From a checkpoint of a small image denoising autoencoder: 1.07M parameters, encoder activation relu.
Rows from block 0 of the decoder of a small image denoising autoencoder, named by matrix and row number. Rows with one number belong to one channel. Each number is 50 + 15 x the weight over its row's rms, rounded and kept within 0 to 99. All counts start at 0.
After each channel's rows are labels from the 100 images, of 14976, where the channel reaches its highest value: "patch colour" is the nearest of a few named colours to the mean colour under the peak. Only what is clearly more common there than usual is listed. The data: regions of photos with short descriptions (Visual Genome). In brackets: how many of the 100.
# convs0: first 3x3 conv (decoder.mid.0.convs.0.weight, 64x64x3x3, each kernel summed), inputs 0-63
# convs1: second 3x3 conv (decoder.mid.0.convs.1.weight, 64x64x3x3, transposed, each kernel summed), outputs 0-63

convs0.50:37 37 43 63 52 54 58 32 38 44 47 64 57 58 46 57 74 68 37 25 58 50 64 55 76 73 73 46 33 43 39 45 61 28 63 52 39 30 57 32 74 47 58 45 54 27 53 42 55 43 31 24 48 10 17 76 29 51 53 43 51 35 49 74
convs1.50:64 53 56 43 63 50 13 42 65 60 45 35 27 62 63 45 56 44 53 49 45 22 56 10 21 43 38 55 28 31 42 49 50 45 55 36 69 50 36 49 52 55 64 42 34 34 75 27 65 59 74 80 50 18 41 61 48 34 53 66 52 61 50 42
patch colour: red (74)

convs0.45:61 48 71 55 47 32 23 45 42 65 39 67 55 64 51 25 40 45 46 36 53 44 45 39 58 70 40 53 54 11 48 52 60 45 26 62 89 47 65 63 33 68 71 41 54 50 50 46 36 50 48 42 70 35 52 83 10 51 68 39 60 45 71 42
convs1.45:46 43 44 33 59 62 47 55 60 40 70 44 67 59 59 88 48 40 59 71 43 65 41 51 28 50 58 45 44 64 48 68 50 42 66 50 77 73 39 53 75 58 58 46 57 54 57 54 59 76 32 47 44 18 20 41 58 71 68 10 28 63 43 63
patch colour: red (43)

convs0.46:63 37 55 56 68 44 49 75 36 42 43 55 57 44 42 39 38 03 34 36 43 40 47 27 54 34 52 46 28 74 58 58 51 50 26 44 50 55 27 81 43 44 68 63 43 61 59 46 80 56 50 33 42 29 58 20 39 43 39 76 78 51 48 61
convs1.46:47 71 51 54 17 37 32 30 59 56 51 59 32 52 70 33 63 59 87 42 51 39 55 36 73 37 42 56 48 50 34 35 37 56 68 68 50 51 49 56 71 52 55 54 39 55 68 42 32 81 62 51 69 47 48 72 47 14 22 53 47 64 55 21
patch colour: cyan (45)

convs0.31:61 49 52 52 40 48 61 59 44 24 50 51 48 43 14 68 41 37 62 61 46 52 60 68 77 51 56 43 33 87 40 31 40 31 65 55 22 25 26 23 22 48 45 46 40 26 40 48 64 59 32 53 47 36 29 72 64 65 58 48 55 44 69 56
convs1.31:59 37 43 45 75 44 24 40 49 77 39 54 35 63 41 42 44 29 59 29 52 46 48 47 47 50 32 52 80 40 42 49 52 52 39 42 41 60 59 58 92 40 57 40 35 58 99 42 64 28 45 62 58 54 42 50 58 33 10 46 45 50 41 59
patch colour: red (27)

convs0.47:41 50 56 55 45 22 49 73 54 46 45 69 50 65 48 20 42 00 56 44 43 57 47 34 62 35 53 34 46 43 54 34 56 64 42 48 31 30 53 50 60 49 48 68 55 53 39 55 47 45 64 58 38 69 98 61 53 76 35 62 49 46 47 46
convs1.47:39 63 76 54 30 21 75 66 61 47 37 39 35 35 67 44 65 82 37 45 44 64 66 54 47 35 69 76 75 59 55 14 41 33 59 53 51 36 36 32 33 61 48 46 44 35 37 69 49 60 53 27 65 49 49 28 45 40 54 73 46 55 68 48
patch colour: orange (40)

convs0.1:45 54 80 26 32 31 25 53 33 51 31 37 30 56 52 39 42 33 47 84 61 28 32 46 28 36 32 50 33 39 73 44 32 37 52 48 82 51 47 65 51 28 39 57 57 55 50 36 71 38 43 52 62 38 59 65 52 43 78 63 48 36 73 43
convs1.1:42 73 01 60 60 73 53 58 55 37 82 50 87 45 46 65 34 40 40 57 59 71 45 47 59 62 39 49 52 53 35 79 64 44 54 62 52 53 55 57 46 69 57 37 58 54 32 68 35 58 41 32 36 59 53 38 71 72 65 24 44 57 31 58
patch colour: orange (49)

convs0.62:62 66 68 64 63 41 25 67 20 28 65 34 41 48 28 60 40 36 59 48 42 19 25 71 55 33 30 33 30 42 68 46 63 29 50 49 51 58 38 55 64 36 68 68 35 43 50 45 71 64 34 46 51 50 54 51 51 67 22 61 47 43 79 69
convs1.62:34 47 65 53 61 63 30 70 61 70 49 42 54 68 32 47 55 51 79 57 45 41 76 31 28 52 61 63 45 60 40 68 52 35 39 25 43 52 56 60 49 76 46 37 22 86 65 59 48 70 55 74 55 35 45 52 47 49 18 37 67 54 42 19
patch colour: red (62)

convs0.26:65 61 71 54 40 69 27 52 55 56 70 62 54 43 58 42 50 17 61 55 54 34 62 43 38 26 32 39 36 78 38 62 44 38 25 59 73 37 42 70 58 38 64 37 52 36 50 54 63 42 35 39 46 47 64 70 36 51 32 67 46 02 73 44
convs1.26:50 65 64 49 54 17 60 57 60 59 30 32 58 47 49 66 43 76 38 30 75 48 32 34 52 53 75 65 59 60 57 18 52 50 69 54 34 45 36 66 58 55 61 37 55 47 45 66 43 32 35 40 36 54 73 34 26 64 88 75 45 39 70 49
patch colour: yellow (32)

convs0.14:23 45 32 48 55 37 55 59 51 57 52 56 43 51 38 46 57 76 39 34 41 45 65 54 57 76 69 41 23 40 33 56 68 22 62 33 57 43 50 46 52 38 41 43 63 43 47 47 59 28 38 47 74 04 55 72 18 51 57 19 48 69 49 31
convs1.14:44 38 26 50 68 88 47 53 52 52 47 61 37 62 45 52 60 32 44 58 39 57 13 54 43 47 18 30 53 53 36 89 54 52 41 52 65 63 42 37 70 54 65 28 47 37 71 46 57 20 65 50 41 32 36 28 65 59 73 45 43 57 41 66
patch colour: brown (60)

convs0.43:58 50 58 55 53 36 59 30 31 74 46 46 44 49 57 49 76 47 56 86 67 67 54 29 69 49 43 27 52 17 56 42 77 31 34 66 34 41 39 50 66 56 38 48 71 45 44 40 32 50 40 36 47 26 55 56 30 62 62 38 50 11 69 36
convs1.43:40 50 65 58 41 37 44 55 77 27 36 42 34 55 53 41 56 63 45 23 74 38 59 34 37 49 61 63 31 61 52 33 34 61 75 39 59 46 53 34 60 55 81 56 38 16 48 36 67 33 61 48 39 34 34 56 49 13 57 43 35 82 55 32
patch colour: blue (65)

convs0.48:52 33 62 58 73 37 52 70 41 38 27 17 43 59 21 37 34 43 34 42 45 30 41 57 47 31 28 56 59 21 55 27 62 66 35 70 42 53 42 53 48 59 62 62 30 33 50 27 59 66 60 58 57 35 44 40 25 50 14 58 59 56 65 63
convs1.48:59 54 80 43 55 61 55 26 41 56 64 72 65 55 36 59 83 50 81 64 49 49 75 63 45 56 51 40 43 61 42 59 46 37 55 61 34 62 66 45 55 53 47 50 64 64 65 70 41 76 51 56 80 35 49 48 50 45 12 15 55 54 38 23
patch colour: cyan (84)

convs0.7:28 59 65 52 39 27 33 35 42 48 36 63 45 70 64 45 19 36 43 62 61 31 20 56 53 40 67 24 39 25 48 31 63 54 47 53 48 38 48 76 43 49 44 45 49 69 37 61 65 31 28 56 28 58 36 40 78 73 29 58 56 48 49 22
convs1.7:52 37 65 59 31 46 42 49 30 45 30 42 47 57 55 43 32 48 33 33 58 77 63 45 41 58 66 78 44 47 58 44 52 52 45 51 62 46 40 96 54 61 52 62 67 23 25 60 56 33 49 56 40 60 31 26 28 41 81 72 65 74 69 58
patch colour: blue (35)

convs0.60:44 54 66 67 52 78 61 57 47 33 30 44 44 33 15 44 52 49 38 44 39 35 68 59 49 69 39 74 33 50 39 51 46 41 47 70 46 53 50 63 41 49 36 37 51 36 59 48 51 48 19 32 41 13 57 90 21 78 59 31 38 41 40 42
convs1.60:48 65 20 45 65 86 53 27 73 52 58 41 60 49 38 67 60 17 56 42 47 43 41 70 50 59 22 28 51 30 69 53 71 36 46 37 36 38 72 37 59 45 49 37 40 61 60 41 41 39 58 39 56 53 32 67 66 47 71 11 44 60 47 60
patch colour: red (59)

convs0.63:50 64 53 38 38 46 54 44 56 29 61 35 49 65 45 42 57 63 55 14 38 51 66 74 39 15 35 47 66 36 45 63 54 53 20 79 77 55 51 33 46 25 54 33 34 36 50 42 47 65 37 39 48 43 14 67 51 52 74 43 25 39 59 41
convs1.63:70 44 47 37 32 46 68 70 36 52 58 39 28 38 68 36 57 61 43 75 53 35 50 64 57 65 51 47 32 31 63 36 50 70 51 52 08 43 72 36 45 46 41 70 77 63 20 25 65 25 74 49 44 39 70 42 63 68 50 52 48 55 49 63
patch colour: pink (28)

convs0.19:73 70 64 45 30 45 47 25 67 62 47 74 42 56 84 48 54 44 58 44 53 31 41 40 13 20 50 37 44 41 52 49 35 47 37 44 65 56 58 84 46 59 21 38 67 58 19 63 30 53 30 38 44 53 48 48 60 34 65 69 48 36 48 49
convs1.19:41 57 29 55 30 53 39 69 57 30 48 63 65 55 45 45 13 39 17 55 60 71 44 50 52 78 57 58 62 33 36 25 58 72 42 57 28 50 46 53 55 40 68 61 43 34 73 65 69 24 68 38 47 41 42 43 48 59 65 46 76 65 21 53
patch colour: white (26)

convs0.54:35 68 53 41 51 59 25 46 53 54 41 61 58 52 43 52 28 44 43 47 54 42 52 77 19 32 28 30 27 57 30 58 50 50 72 64 72 62 38 40 62 32 40 41 52 41 77 46 36 30 25 44 36 28 59 15 51 58 45 53 52 34 78 75
convs1.54:26 77 44 82 57 52 58 45 52 64 48 45 68 59 47 52 46 48 75 54 70 75 47 47 35 43 41 33 53 51 62 55 47 50 58 68 52 52 57 57 66 43 58 47 51 59 48 62 08 99 46 43 39 65 59 62 44 53 89 56 50 56 52 36
patch colour: white (41); pink (32)

convs0.20:44 63 69 67 60 51 38 73 30 45 38 36 39 41 47 29 27 30 46 27 30 34 47 69 41 58 45 46 40 38 53 40 64 62 53 46 26 39 48 68 44 58 52 84 37 21 65 47 86 59 36 44 55 46 65 48 31 40 13 62 43 70 59 37
convs1.20:38 44 70 53 45 47 59 40 51 41 45 62 53 24 63 43 82 61 67 55 59 35 99 46 62 53 71 65 45 67 49 38 29 24 42 69 41 23 54 45 29 64 43 47 59 56 47 52 18 52 61 35 53 61 61 58 51 55 24 54 47 41 51 14
patch colour: orange (28)