Rows from block 2 of the encoder of a small image denoising autoencoder, named by matrix and row number. Each number is 128 + 32 x the weight over its row's rms, rounded and kept within 0 to 255. All counts start at 0.
After each channel's rows are labels from the 100 images, of 14976, where the channel reaches its highest value: "patch colour" is the nearest of a few named colours to the mean colour under the peak. Only what is clearly more common there than usual is listed. The data: regions of photos with short descriptions (Visual Genome). In brackets: how many of the 100, against the usual share in percent.
# conv: pointwise conv (encoder.blocks.2.conv.weight, 160x96x1x1), inputs 0-95

conv.78 [132 123 129 134 204 114 148 138 119 142  98 159 201 100 148 124 146 139 136 150 185 132 172  87 206 111  86 120 125 113  95 141  43 136  95 100  78 142 158 146  81 116 126 162 142 139 159 128 122 108 113 115 105 124 114 136 123 141 133 143 137 108 172 143 157 126 137 162 184  85 127 221 148 170 125 145 109 118  28 152 141 100 130 108  94 101 146  88 148 127  95  86  91 133 183 155]
patch colour: white (99 vs 6.4)

conv.17 [154 149 145 165 113 124  75  60 184 145 136 109  65 115 121 121 102 141 125 135 119 134 139  93 129 143 111 144 155 181 126 135 133 127 118 118 152 175  99 142 158 123 140 169 108 106  76 103 131  76 161 104  87 183 115  80 110 101  67 188 162 148 179 118  98 167 126 129 170 147 182  81 152 127  83 155 127 150 173 197 146 156 142 158 121  83 155 136 138 122  38 139 174 154 164 138]
patch colour: white (99 vs 6.4)

conv.120 [134 115  98  94 121  97 152 145 178 123 152 139 130 118 168 184  90 135 148 111 129 141 157 175 159 135 137 174 243  94 125 155 138  81  88 146 144 120 118 118 135 117  86 117 138 117 154 154 107 195 143 187 133 112 165  90  97  89 123 254 123  92 146 129 105 120 136 140 138 185  98 161  92 111 130 133 167 108  82 129 157 101 158 140 156 159 125 107  66 102 129 151 131 113 151 134]
patch colour: red (95 vs 0.9)

conv.130 [137  94 115 117 103 153  57 144 155 134 124 163 113 111 164 114 157  79  99 147 130 100 152  82 140 146 165 176 116 108 128  74 138 119 195 152 164 127 158 195  80 103 146 111 100 110 133 126 101 125 168 137 109 154 107  71  78 169 131  56 161 106 166 186 195 102 149 117 116 148 147 129  83 174 120  65 117  88  86 179  89  98 102 104 105 117  92 125 164 138 136 146 118 126 150 177]
patch colour: white (75 vs 6.4)

conv.49 [166 177  93  86  82 120 199 134 136 103 129 173 154 169 146 139 104 139 128 107 185 152 152 120 133 217  62 100 180  97 110 103 124 138 113 157 116 156 139 132 159 170 174 141 199 141 172 108 121 108  93 103 129 118 170  82 126 150  38 125 124 144 130 125  97 142 128 135 175 138 129 139 119  94 115 143 116 122 137 195 114  93 167  74 124  98 167 141  91 122 150 127 182 164 110 143]
patch colour: black (100 vs 14.2)

conv.129 [141 125 128 130 147  98 133 110 150 177 129 130 144 132 117 123  99 118 101 106 129 138 136 121 115  93 120 132 134 147 136 159  77 153 135  99 143 132 127 105 140 124  88 158 163 168 115 129 144 154 139 130  74 186 132 110 154 145 104  93 151 101 167 124 106 208 101 130 118 144 132 117 208 139 176 145 106 106  88   0 138 205 164  64 111 144 170 177 146 113 102 170 158 146 140  66]
patch colour: white (99 vs 6.4)

conv.92 [118 139 105 100  40 120 131 178 124 110 146 199  80 108 128 125  73 136 157  93 114 193 148 134 175 126 110 163 126  96 116 148 125 157 105 101 110 130 125 148 101 125 117 127 158 102 109  71 137 131 100 107  92 204 136 118 132 119 138 101 155 143 116 139 183 149  99 137  80 122 181 157  89 119 116 144 117  92  43 104 148 163 179  97 108 150  83  82 158  88  87 161 195  97 127 150]
patch colour: white (98 vs 6.4)

conv.127 [121 110 130  23 129 105  84 140 128 116 161 125 171 127 123  93  74 103 172 147 103 125 109 131 141 117 111 143 113 136 171 134 165 140 165  74  95  84  72  81 126 129 122 111 139 170 227 140 132 119 122 167 157  96 149 139  76 112 114 126 122 142  69  93 145 129  94 130 119  98 145 145 131  92 122 125  81 160 133 162 163  72 165  76 140 118  93  89 139 107 150 212 168 144 105  98]
patch colour: black (90 vs 14.2)

conv.18 [115 130 132 117 109  94 155 126 101 118  68 141  64 172 105 120 129 180 174 140 107 113 147  78 161 124 108  93 135 172 162 141  80  70 126 123 143 149 115 139 168 165  87 120 155 116 114 139  93 101 114 111 123 167 103 123  96 136 121 137 198 110  61 157 156 207  70 139  61 160  75 112 136 114  64 105 145 172 154 113 182 133 155 139 143 123 118 123 170 160 121 142  81 162 102  78]
patch colour: white (100 vs 6.4)

conv.47 [139 151 106 184 157 174 141 113 126 122 168 152  97 129 233 228 118 168 169  80 127 168  92 135 129 107 142 157 147 144 160  66 148 121 107 112 143 171 118 179 121  75 137 132 145 137  88 173 132 118 116 160 107 148 153  88 136  95 102 120 183 116 120 180  90 129 101 127 154  83  60 124 101 167 139 142 137 150 156 145 108 114 119  78 138 101 136 168 118 123 117 162 158  97 138  73]
patch colour: red (84 vs 0.9)

conv.69 [135  95 151 132 125  54  85 118 123 150 133 107 123 105 113 106  85 113 102 143 140 146 115  71  94 119  95 133 108 106  93 173  99 156 127 138 116 140  89 137 125 170 145 165 138 113 196  99 179 132 147 138  75  83 152 107 161  68  87 188 108 122 117 118 107 112 115 106 134 169 188 128 154 106 116 125 156 148 104 168 108 144 247 131 120 125 126  85 189 151  83  97 198  98 113 127]
patch colour: white (88 vs 6.4)

conv.65 [133 157 201 162 173 140 129  76 128 129 118 148 168 134 118 148  75 157  65 162 108 107 162 152 113 120 106 138  81  87 176 149 136 166 118 161  92 127 123  88 102 150 118  74  97  61 169 149  95  97 120  99 123 160  79  98 113  83  93 177 149 136 135 152 119  56 129 137 155  95 142 140 146 170 158 118 153 129  95 223 129 163 166 112 158  95 133 167 128 109 139  68 148 113 143 155]
patch colour: white (99 vs 6.4)

conv.76 [154 171 125 184 166 159 130  47 137 121  88 119 139 171 138 144 147 135 174 131  81  76 119 141 120 107 102 139 177 171 180 124 126 111 140  84 165 202 172  86 109 113 118 101 138 177  78 137  67 148 108 148  81 115 127 100  78 115 114 107 122  85 151 154  57  69 151  96 103 178 105 122 160 127  85 124 137 136 134 128  98 144 152 143 128 135 138 144 111 179 131 205 106 101 126 105]
patch colour: black (100 vs 14.2)

conv.54 [186 147  99  79 161 155 198 128 116 137 109 175  81 127 165 108 110 108 113 147 111 120 134 122 112 104 122 116 171 145 175 146 102 109 141 152 122 109 132 124 131 121  97 108 155 103 110 100 199 191 130 158 133  65 180 148  32  26 189 134 136 135 125 181 170 133 132 100 121 176 123 130 103  60 132 108 134 182 132 124 118 126 136 122 113 148 103  66 126 150 138 132 109 128 102 133]
patch colour: black (100 vs 14.2)

conv.97 [172 189 127 194 119 134 176 103 116 101 107 129 136 119 127  82 188 143 141 149 155 149  99 127 158 199 155 135 128 162 168 131 106 126 167  82 125 108 110 130 116  99 142 119 153 137 137 124 183  82  93 118  74  69 108 112  42 160 150 105 143  83 155 132  73 129 150  91 153 106 149  95 115 133 105 108 151 141 131 116 131 170 132 230 120 107  83 126  95  87 185 132 174 141 135 132]
patch colour: black (96 vs 14.2)

conv.26 [ 96 153 132 129 105 136 119 159 154 139 225 112 163 137 158 142 116 171 112 121  86  97 157 136 128 118 142  94 125 168 172 147 141 101 135 126 169 122 103 153  94 172 122  98  73 197 181 158 139 131  64  99 124 114 146 114 170 119 122 225 131  96 136 110 211 150  85 178 201 141 170 149 158 143 120 142  90 135  95 159 112  85 147 126 106  96 179 124 127 125 108 151 149 148 128 140]
patch colour: white (96 vs 6.4)

conv.138 [121 121 100  87 143 117  89  96  91 127 148 109 128  88 147  75 129 108 118  78 156  99 147  93 114 145 113  99 109  97 105  87 130 171 144 157 159 142 108 116  93 142 125 142 137 147 161  59 136 126 176 131 101 149 109 129 118 127 114 146 104 119  87 148 190 127 107 107  95  88 157 135 138 117  27 120 125 116 233  41 161  84 192 132 131 126 134 106 155 140 201 108 127  94 171 124]
patch colour: white (61 vs 6.4)

conv.13 [118 124 143 126 144 132 108 111 190 129 135 197  67 126 122 173 155 209 145  33 127 110 122 112 127 118 120 102 122 136 112  76 105 117 119 117 156  85 116 107 116 139 119 115 130 146 116 186 151 191 112  81 123 127 154  12 144 149 110  79  95 110 121 132 195 158 124 110 102 101 136  80 123 130 178  72 138 148 139 117 121 113  84 147 185 122 117  90 168 101 136 129 117 110 152 114]
patch colour: red (33 vs 0.9)

conv.42 [ 69 117 141 197 141 145  97  80 144 123 165 125 123  99 101 153 157 139 111 207 140 183 120  95 132 119  87 154  93 222 117 126 146 139 128 119 123 171  77 138 114 155 152 170 176 140 122 140 198 131 102 149 112 117 161 110 117 152 128 165 107 237 164 122 158 103 161 161 108 123 148 140 150 158 152 147 116  92 124 105 130 107 137 152 164 145 178 114 163 181 107 126 118  99  73 127]
patch colour: black (88 vs 14.2)

conv.126 [142 160 166 152 123 251 120 119 126 110 134 117 102 146 158 127 189 149  72 141 114 158 143 167  89 134 170 180 166 125 146 145 100 101  94 123 127  74 152 135 119 130 129  41 149 129 150 149 153 181 146 126  56 117  87 171  56 111  87 114  90 142 166 124  73 155 133 141 141  77 135  95 149 145  88 149 129 145 111 118 129 151 159  91 130 107 138 105 118 106 107 105  80 111 102 101]
patch colour: black (64 vs 14.2)

conv.157 [ 91  83  99 138 142 160 143 106 119 142 132  90 110  97 113 147  98 118  83 156 137 102 133 195  92  73 108 106 123 107 131 163 125 136 136 232  98  90 124 114  63 112 115 130 105 125  97 146 116 130  87 153 170 158  97 203 149 117 132  78 160 109 158 133 205 147  83 113 108  99 146 147  96  86  70 127 125 198 117 180 101 111 154 136 144 136 149 145 160 135 141  61 119 153 165 104]
patch colour: black (83 vs 14.2)

conv.153 [131 124 127 111 112 131 124  93 150  83 159 124 139 164 121 130 112 142 132  51 101 177 133  78 151 143 120 126  91 156 180 138  96  92 163  94 209  76 169 102  98 124 172 135 185 169 122 146 135  68 120 154 104  72 116 161  83 127 114  82 135 108 187 113 130 140 167  31 164 183  96 137 118 133 110 170 127 151  73 104 114 158  96 169 163 109 145 131 140 103 113 137  99 122 116 102]
patch colour: black (99 vs 14.2)

conv.2 [124 138 130  94  87 120 132 119 119 128  89 174 121 144 115 160 159  92  92  95 103 210 127 143  97 144  88 149  44  94 127 117  93 122 112 249 128  86 158 140  99 116 130 116 145 114 184 164 141 152 131 104 171 160 199 125 154 153  76 141 105 143 155 131  92 126  99 101 150  89 141 127 163 104 135 137 121 163  65 128 124 133 124  75 118 195 164  80 159 152 112 103 113 134 135 122]
patch colour: black (100 vs 14.2)

conv.1 [101 102 147  93 102 133 150 126  86 185 134 112 129  82 133 136 136 103 102  95 117 123 156 119 119  83 112 125 123 124 133 113  78 135 117 135  34 115 138 171 151 111 199 126 110 166 152 130 164 101 114 145 162 149 124  87 123 136 109 131 126 109 160 201 161 153 102  40  78 125 171 149 152 154  37  50 159 154  39 151 130 108 131 121 159 101 131  99 113 128 123 137 153 108 140 148]
patch colour: white (73 vs 6.4)

conv.11 [150 144 129 175 131 179 180 131 132 110 141 128 112 190 118 118 120 127 157 159 152 126 159 135 109 106 151 157 153 148 166 168 103 107 130  66 181 111 130 137 112  79 138  45 160 141 183  61 124 110 105 131 138 119 117 136 109 109  91  91 155 158 121 119  49  34 165 108 122 126 142  84  78 120 122 141 142  99 167 218 122 155 128 109 139 154  64 121 106  99 119 126 102 102  92 119]
patch colour: black (82 vs 14.2)

conv.83 [118 128 120 159 194 116 154  88  65 149 179  39  84 137 153  93  85  95 128 177 154 117  77 144 143 123 136 111 146 212 150  94 134 136 113  93 173 164 111 157 130  96 124 155 133 115 162 107  53 150 146 147 137 186 150 123 112 111 125 157 135 134 119 168 105 187 150 131 123 114 175  70 125 159 162  97 100  87 147 115 113 145 175 100 115 108 117 156 139 125 123 168 152 195 128 163]
patch colour: white (94 vs 6.4)

conv.15 [146 110 105  93 139 115  98 109 172 130 105 162 121 105 139 106 139 251 163 131 118 127 163 113 126 131 158 135 127 150 144 107 124 115 145  87 101 175 139 135  99 123 145 109 107 157 148 123 140 190 155 118  37 177 140 136  98 116 128  66 142 158 117 158  73 160 110  62 127  98 123 152 117 176 114   6 133 119  72 117 130 101 112  96 108 126 137  97 152 156 139 115 150 110 136 160]
patch colour: white (91 vs 6.4)

conv.137 [104 100 142 109 124  98  36 197 110 127 187 100 153  93 142 106 125 165 143 121 152 126 116  98 144 126 122  90 115  61 124 145 146 173 122 210  63 149  86 129 118 112 163 135 163 115  91  92 114 118 134  97 133 169  99 142  97 114 115 129 120  97 123 132 151 183  77 144 128 149 126 167  72 127 113 147 112 103  93 104 110 142 159  88 158 152  88 155 127 137  42 138 114 173 206 125]
patch colour: white (41 vs 6.4)

conv.53 [152 100  82 116 166  74 212 122 169 167 114 166 160 145 104 114 148 105 178  90 118 133 132 110 145  90  85 144 160 195 128 166 127  88 127  92 146 167 148 131 136 124  87 157 103 146 101 128 121 121 201 102 184 109 104 128 126 104 125 147 167 107  94 156 188 148 106 120 120 156  87  81 135 168 118 156 150  65 185 177 140 115 195 123 133 164 111 192 140 151 149  95 131 145 150 143]
patch colour: white (93 vs 6.4)

conv.159 [125  85 133 114 127 153 202 124 133 119 126 136 133 166 123  96 107 102 151 144 130 144  96 131 128 125  77 129 151 135 158 114 125 111 179 127 113 194 154 100 117 158 151 128 122 126 102  96 112  36 114 165 177  90 105 237 177  99 129 217 137 125  89 141 150 167  86 137 121 109 193 156  84 138 101 184 127 157 110 114 127 169 113 106 138 142 107 183  98 128 151  86 118 147 121 170]
patch colour: black (100 vs 14.2)

conv.45 [122 122 142  62  82 144 154 108 202 152 113 128 102  85 141 125 186 104 144 129 153 121 127  73 119 136 137 107 121 193 126 133 141 131 120 126 113 137  97 149  49 134 126  77 158  97  81 114 137 110 131 129 106 203 138 112  96  84 106 138 131 131  90 119 151 154 110 129 124 124 163 193 188 160  62 186 137 117 160 175 187 101 187  99 130 114 136  98 164 128 132 154 180 182 166 139]
patch colour: white (98 vs 6.4)

conv.24 [126 152 181 188 171 171 140  92  65 109 133 160 212 119 127 137 137 141  58  89 117 101 113 128 114 119 126 102 140 133  99 117 165 143 132 120 111 142 135 138 138 134 166 121 120 102 212 153 163 123 145 190 139 120 122 134 161 135  78 100 186 145 154 115 137 138  58 111 133 124 126 136 169 143 115 121  85  88  97 138  98 160  94 194  98 171 150 140 198 150 137 141 127 145 186 196]
patch colour: white (76 vs 6.4)

conv.103 [203  76 147 161 132 159 106  36 175 128 143 185 132 144 129  94 161 156 104  96 102 158 134 138 103 138 141 157 143  65 141 110 115 145 141 176  89 141 195 118 144 119 149 105 166 109 180 170 178 109 124 132 163  47 137 144 124 142 198 177 109 133 107 140 112 154 165 120 125 145 114 126 178 134 125 152 150 126 130  70 121 141 127 177 102 125  71 113 115 108 132  90 114 158  88 176]
patch colour: black (99 vs 14.2)

conv.113 [ 69 194 204 165 136 149 118  34  93 136 128  99  91 151 110  44 169 112 137 170 135 148 128 131 139 104 136 184 176 138 126 112 101 131 113  81 105 136  98 100 136 151 127 190 105 104 179 174 151 134 125 128 105 141 109  95  65 159 105 104  89 156  81 146 133  90 154 129 128  87  94 116 171 174  99  95 155 113 131 102 102 102 152 103 120 148 119 135  63 107 135 106 101 137 104 134]
patch colour: black (97 vs 14.2)

conv.139 [110 154 158  82 121  55 167 111 146 114 133 155 106 128  95 122 154 133 122 125 117  97 172 104 156 128 187 137 115 104 102 137 153 128  98  88 130 118 106 128 125 188  65 159 123 133 144 142 215  92 147 179  70 139 120 137 111  93 170 129 132 144  85 119 158 141  90 165 152  65 166 183 175 141 122 156 158 148 127  95 153 188 152  63 152 101  99 134 106 148  97 116  64  69  96 135]
patch colour: white (95 vs 6.4)

conv.74 [149 182 130 123 160 121 146 116 165 188 138 181 168  36 152 120 117 151  82 154 118 114 161 121 108 166 142 117 155 120 148 138 145 129 111  80 129  90 120 203  97 114 134  98 162 135 132 114 145 157  91  75 151 188 102 135  60  97 158 142 115 139 124 145 136 128 127 107 162 137 103  68 115 234 149 127 128 119 122  80 133 173 162 112 119 126 117  81 106 135 159  57 110 137  98 168]
patch colour: white (75 vs 6.4)

conv.95 [124  86 135 162 174 117 132 107 177 103 126 165 137 137 143 103  86 141  49 146 139 110 135 178 171 131 152  86 130 111 103 138  89  91 143 132 114 115 155 120  98  97 133 126  99 173 107 160 149 106  90 109 169 225 133  76 129  98  94 150 165 174  97 134 150  83 109 111 160 171 104 174 116 129 154 111 105 120  90 175 177 169 151 161  70 141  73 148 101 165  89 152 156 175 167 162]
patch colour: white (94 vs 6.4)

conv.99 [ 83 121 115 170 138 133 105 176 133 122  98 141 160 176 115 180  96 160 126  92  86  79 179 159 137 180 102 115 120 104  99  68 115 123 101  72 130 128 140 133 163 170 127 185 115 132 157 152 168 144 151 157 149  99 160 158 123 139  82  78 174 112 121 131 135  80 125 125 187 132 130 143  78  91 197 121  93 173 157  79 138 201 141 173  93 128 148 191 116 132 144 160 140 143  84 109]
patch colour: white (100 vs 6.4)

conv.150 [171 182 105  77 113  89  85 147 144 117 184 173 154  89 119 115  48 160 165 140  95  79 130 122 126 145 111 103 127 192 143 167  75 132 128 150 125 126  94 123 158 118 108  97 146 140  34 123 132 104 101 141 125 111 136 161  98 127 110 148 147 153 100 130 134  75 194 143 114 131  66 112 133 149 179 172 130 149  70 136 132  90 140 168 146 113 142  76 111 149 201 149 138 175 137 109]
patch colour: black (100 vs 14.2)

conv.28 [ 80 143 121  94 178 107 151 125 145 121 150 123  88 100 179 136  57 108 182  99  97 175 116 143 115 132 145 131 145  95 137 138 130 106  90  88 139 154  98 131 117 125 115  66 102 145 137 250 116 142 141 130  75  51 148 118 128 118 115 126 134 118 166  93  99 145 115 151 157 101 147  89  76 155 133 120 140 128 140 105 123 103 155 103 139 215 126 166 143 193 166 181 128  97 149  88]
patch colour: black (99 vs 14.2)

conv.22 [143 150  66 141 110  85 147 134 176 146 137 101 126 100 160 218 135 122 168  38 124 102 126 140 133 202  95 127 117 152 159 133 159  99 108 189 131 136 135 173 119 132  78 139 143 132 107 108 171 118 130 151  87 161 116 153 153  90  91 107 147 159 116 144 195 177 100  92 153  97  81 119 137 154 121 153 154 104 148 103  95  44 153  87  85 127 115 153 157 184 151 135 159 124 134 117]
patch colour: red (65 vs 0.9); orange (25 vs 1.6)

conv.140 [ 77 101 134  91 151  52 157 189 131 147 133 112 154 100 113 182  73 155 116 136 120 136 109 130 111 176 103 143 114 161  96 131 113 141 131 165 112 120 118 140 146 162 137 154 154 107 152  99  96 138 126 133 159 137 124 147 168  97  78 139 131 131 102 135 189  82  80 155 142 100 125 190 174 141  57 143 140 107 177  77 115 101 106  76 144 109 120  47 144 195 165 202 154 109 104 118]
patch colour: yellow (47 vs 0.6); orange (36 vs 1.6)

conv.38 [ 94 152 150  72 193 107 104 138 122 131  29  91  77 160 136 122 114 147 129  62 109 209 115 124 156 113  27 188 126 142 116 123  87 137 180 145 134 123 119 119 167 156 101 178 183 114 145 122  98  81 140 131 178  99 160  82 124 107 148 177 100 195 154 139 173 153 112 126 140 159 132 115  94 136 128 131 130 129 144 106 136 124 135 138 129  97 122 149 123 127 115 146  76 100 111 115]
patch colour: black (76 vs 14.2)

conv.118 [119 125 124 129 128 116 104 224 128 151 136 127 114 138 132 158 132 155 133 113 151 115 114 102 120 168 101 153 165  97 110  85 121 124 152 152  90 192 153 141 160 168 200 124 146 116 145  89 147 146 172 169 133 152 105  69 177 139 122 149 136 158 131 147 187  89  88 135 149 116 125 111 171 132 116 114 122  96 174 136  73 137 212 128 116 109 113 126 135 244 103 201 110 155  97 148]
patch colour: black (66 vs 14.2)

conv.119 [137  95 100  76 111 124  40 177 149 118 165 137 117 113 112 155  87 125 169  79 105 106 124 150 159 165 119 105 128  53 125 129 131 128 140 147 133 124 136 131 145 142 101  96 132 118  84 128 106 148  93  60 135 103 131 148 190 121 134 117 150 151 116 136 141  64  88 150 168 162 108 132 116 141 250 108  96 170 191  91 120 107 166 162 144 169 129 109 156 142 110 125 178 165 175 128]
patch colour: white (94 vs 6.4)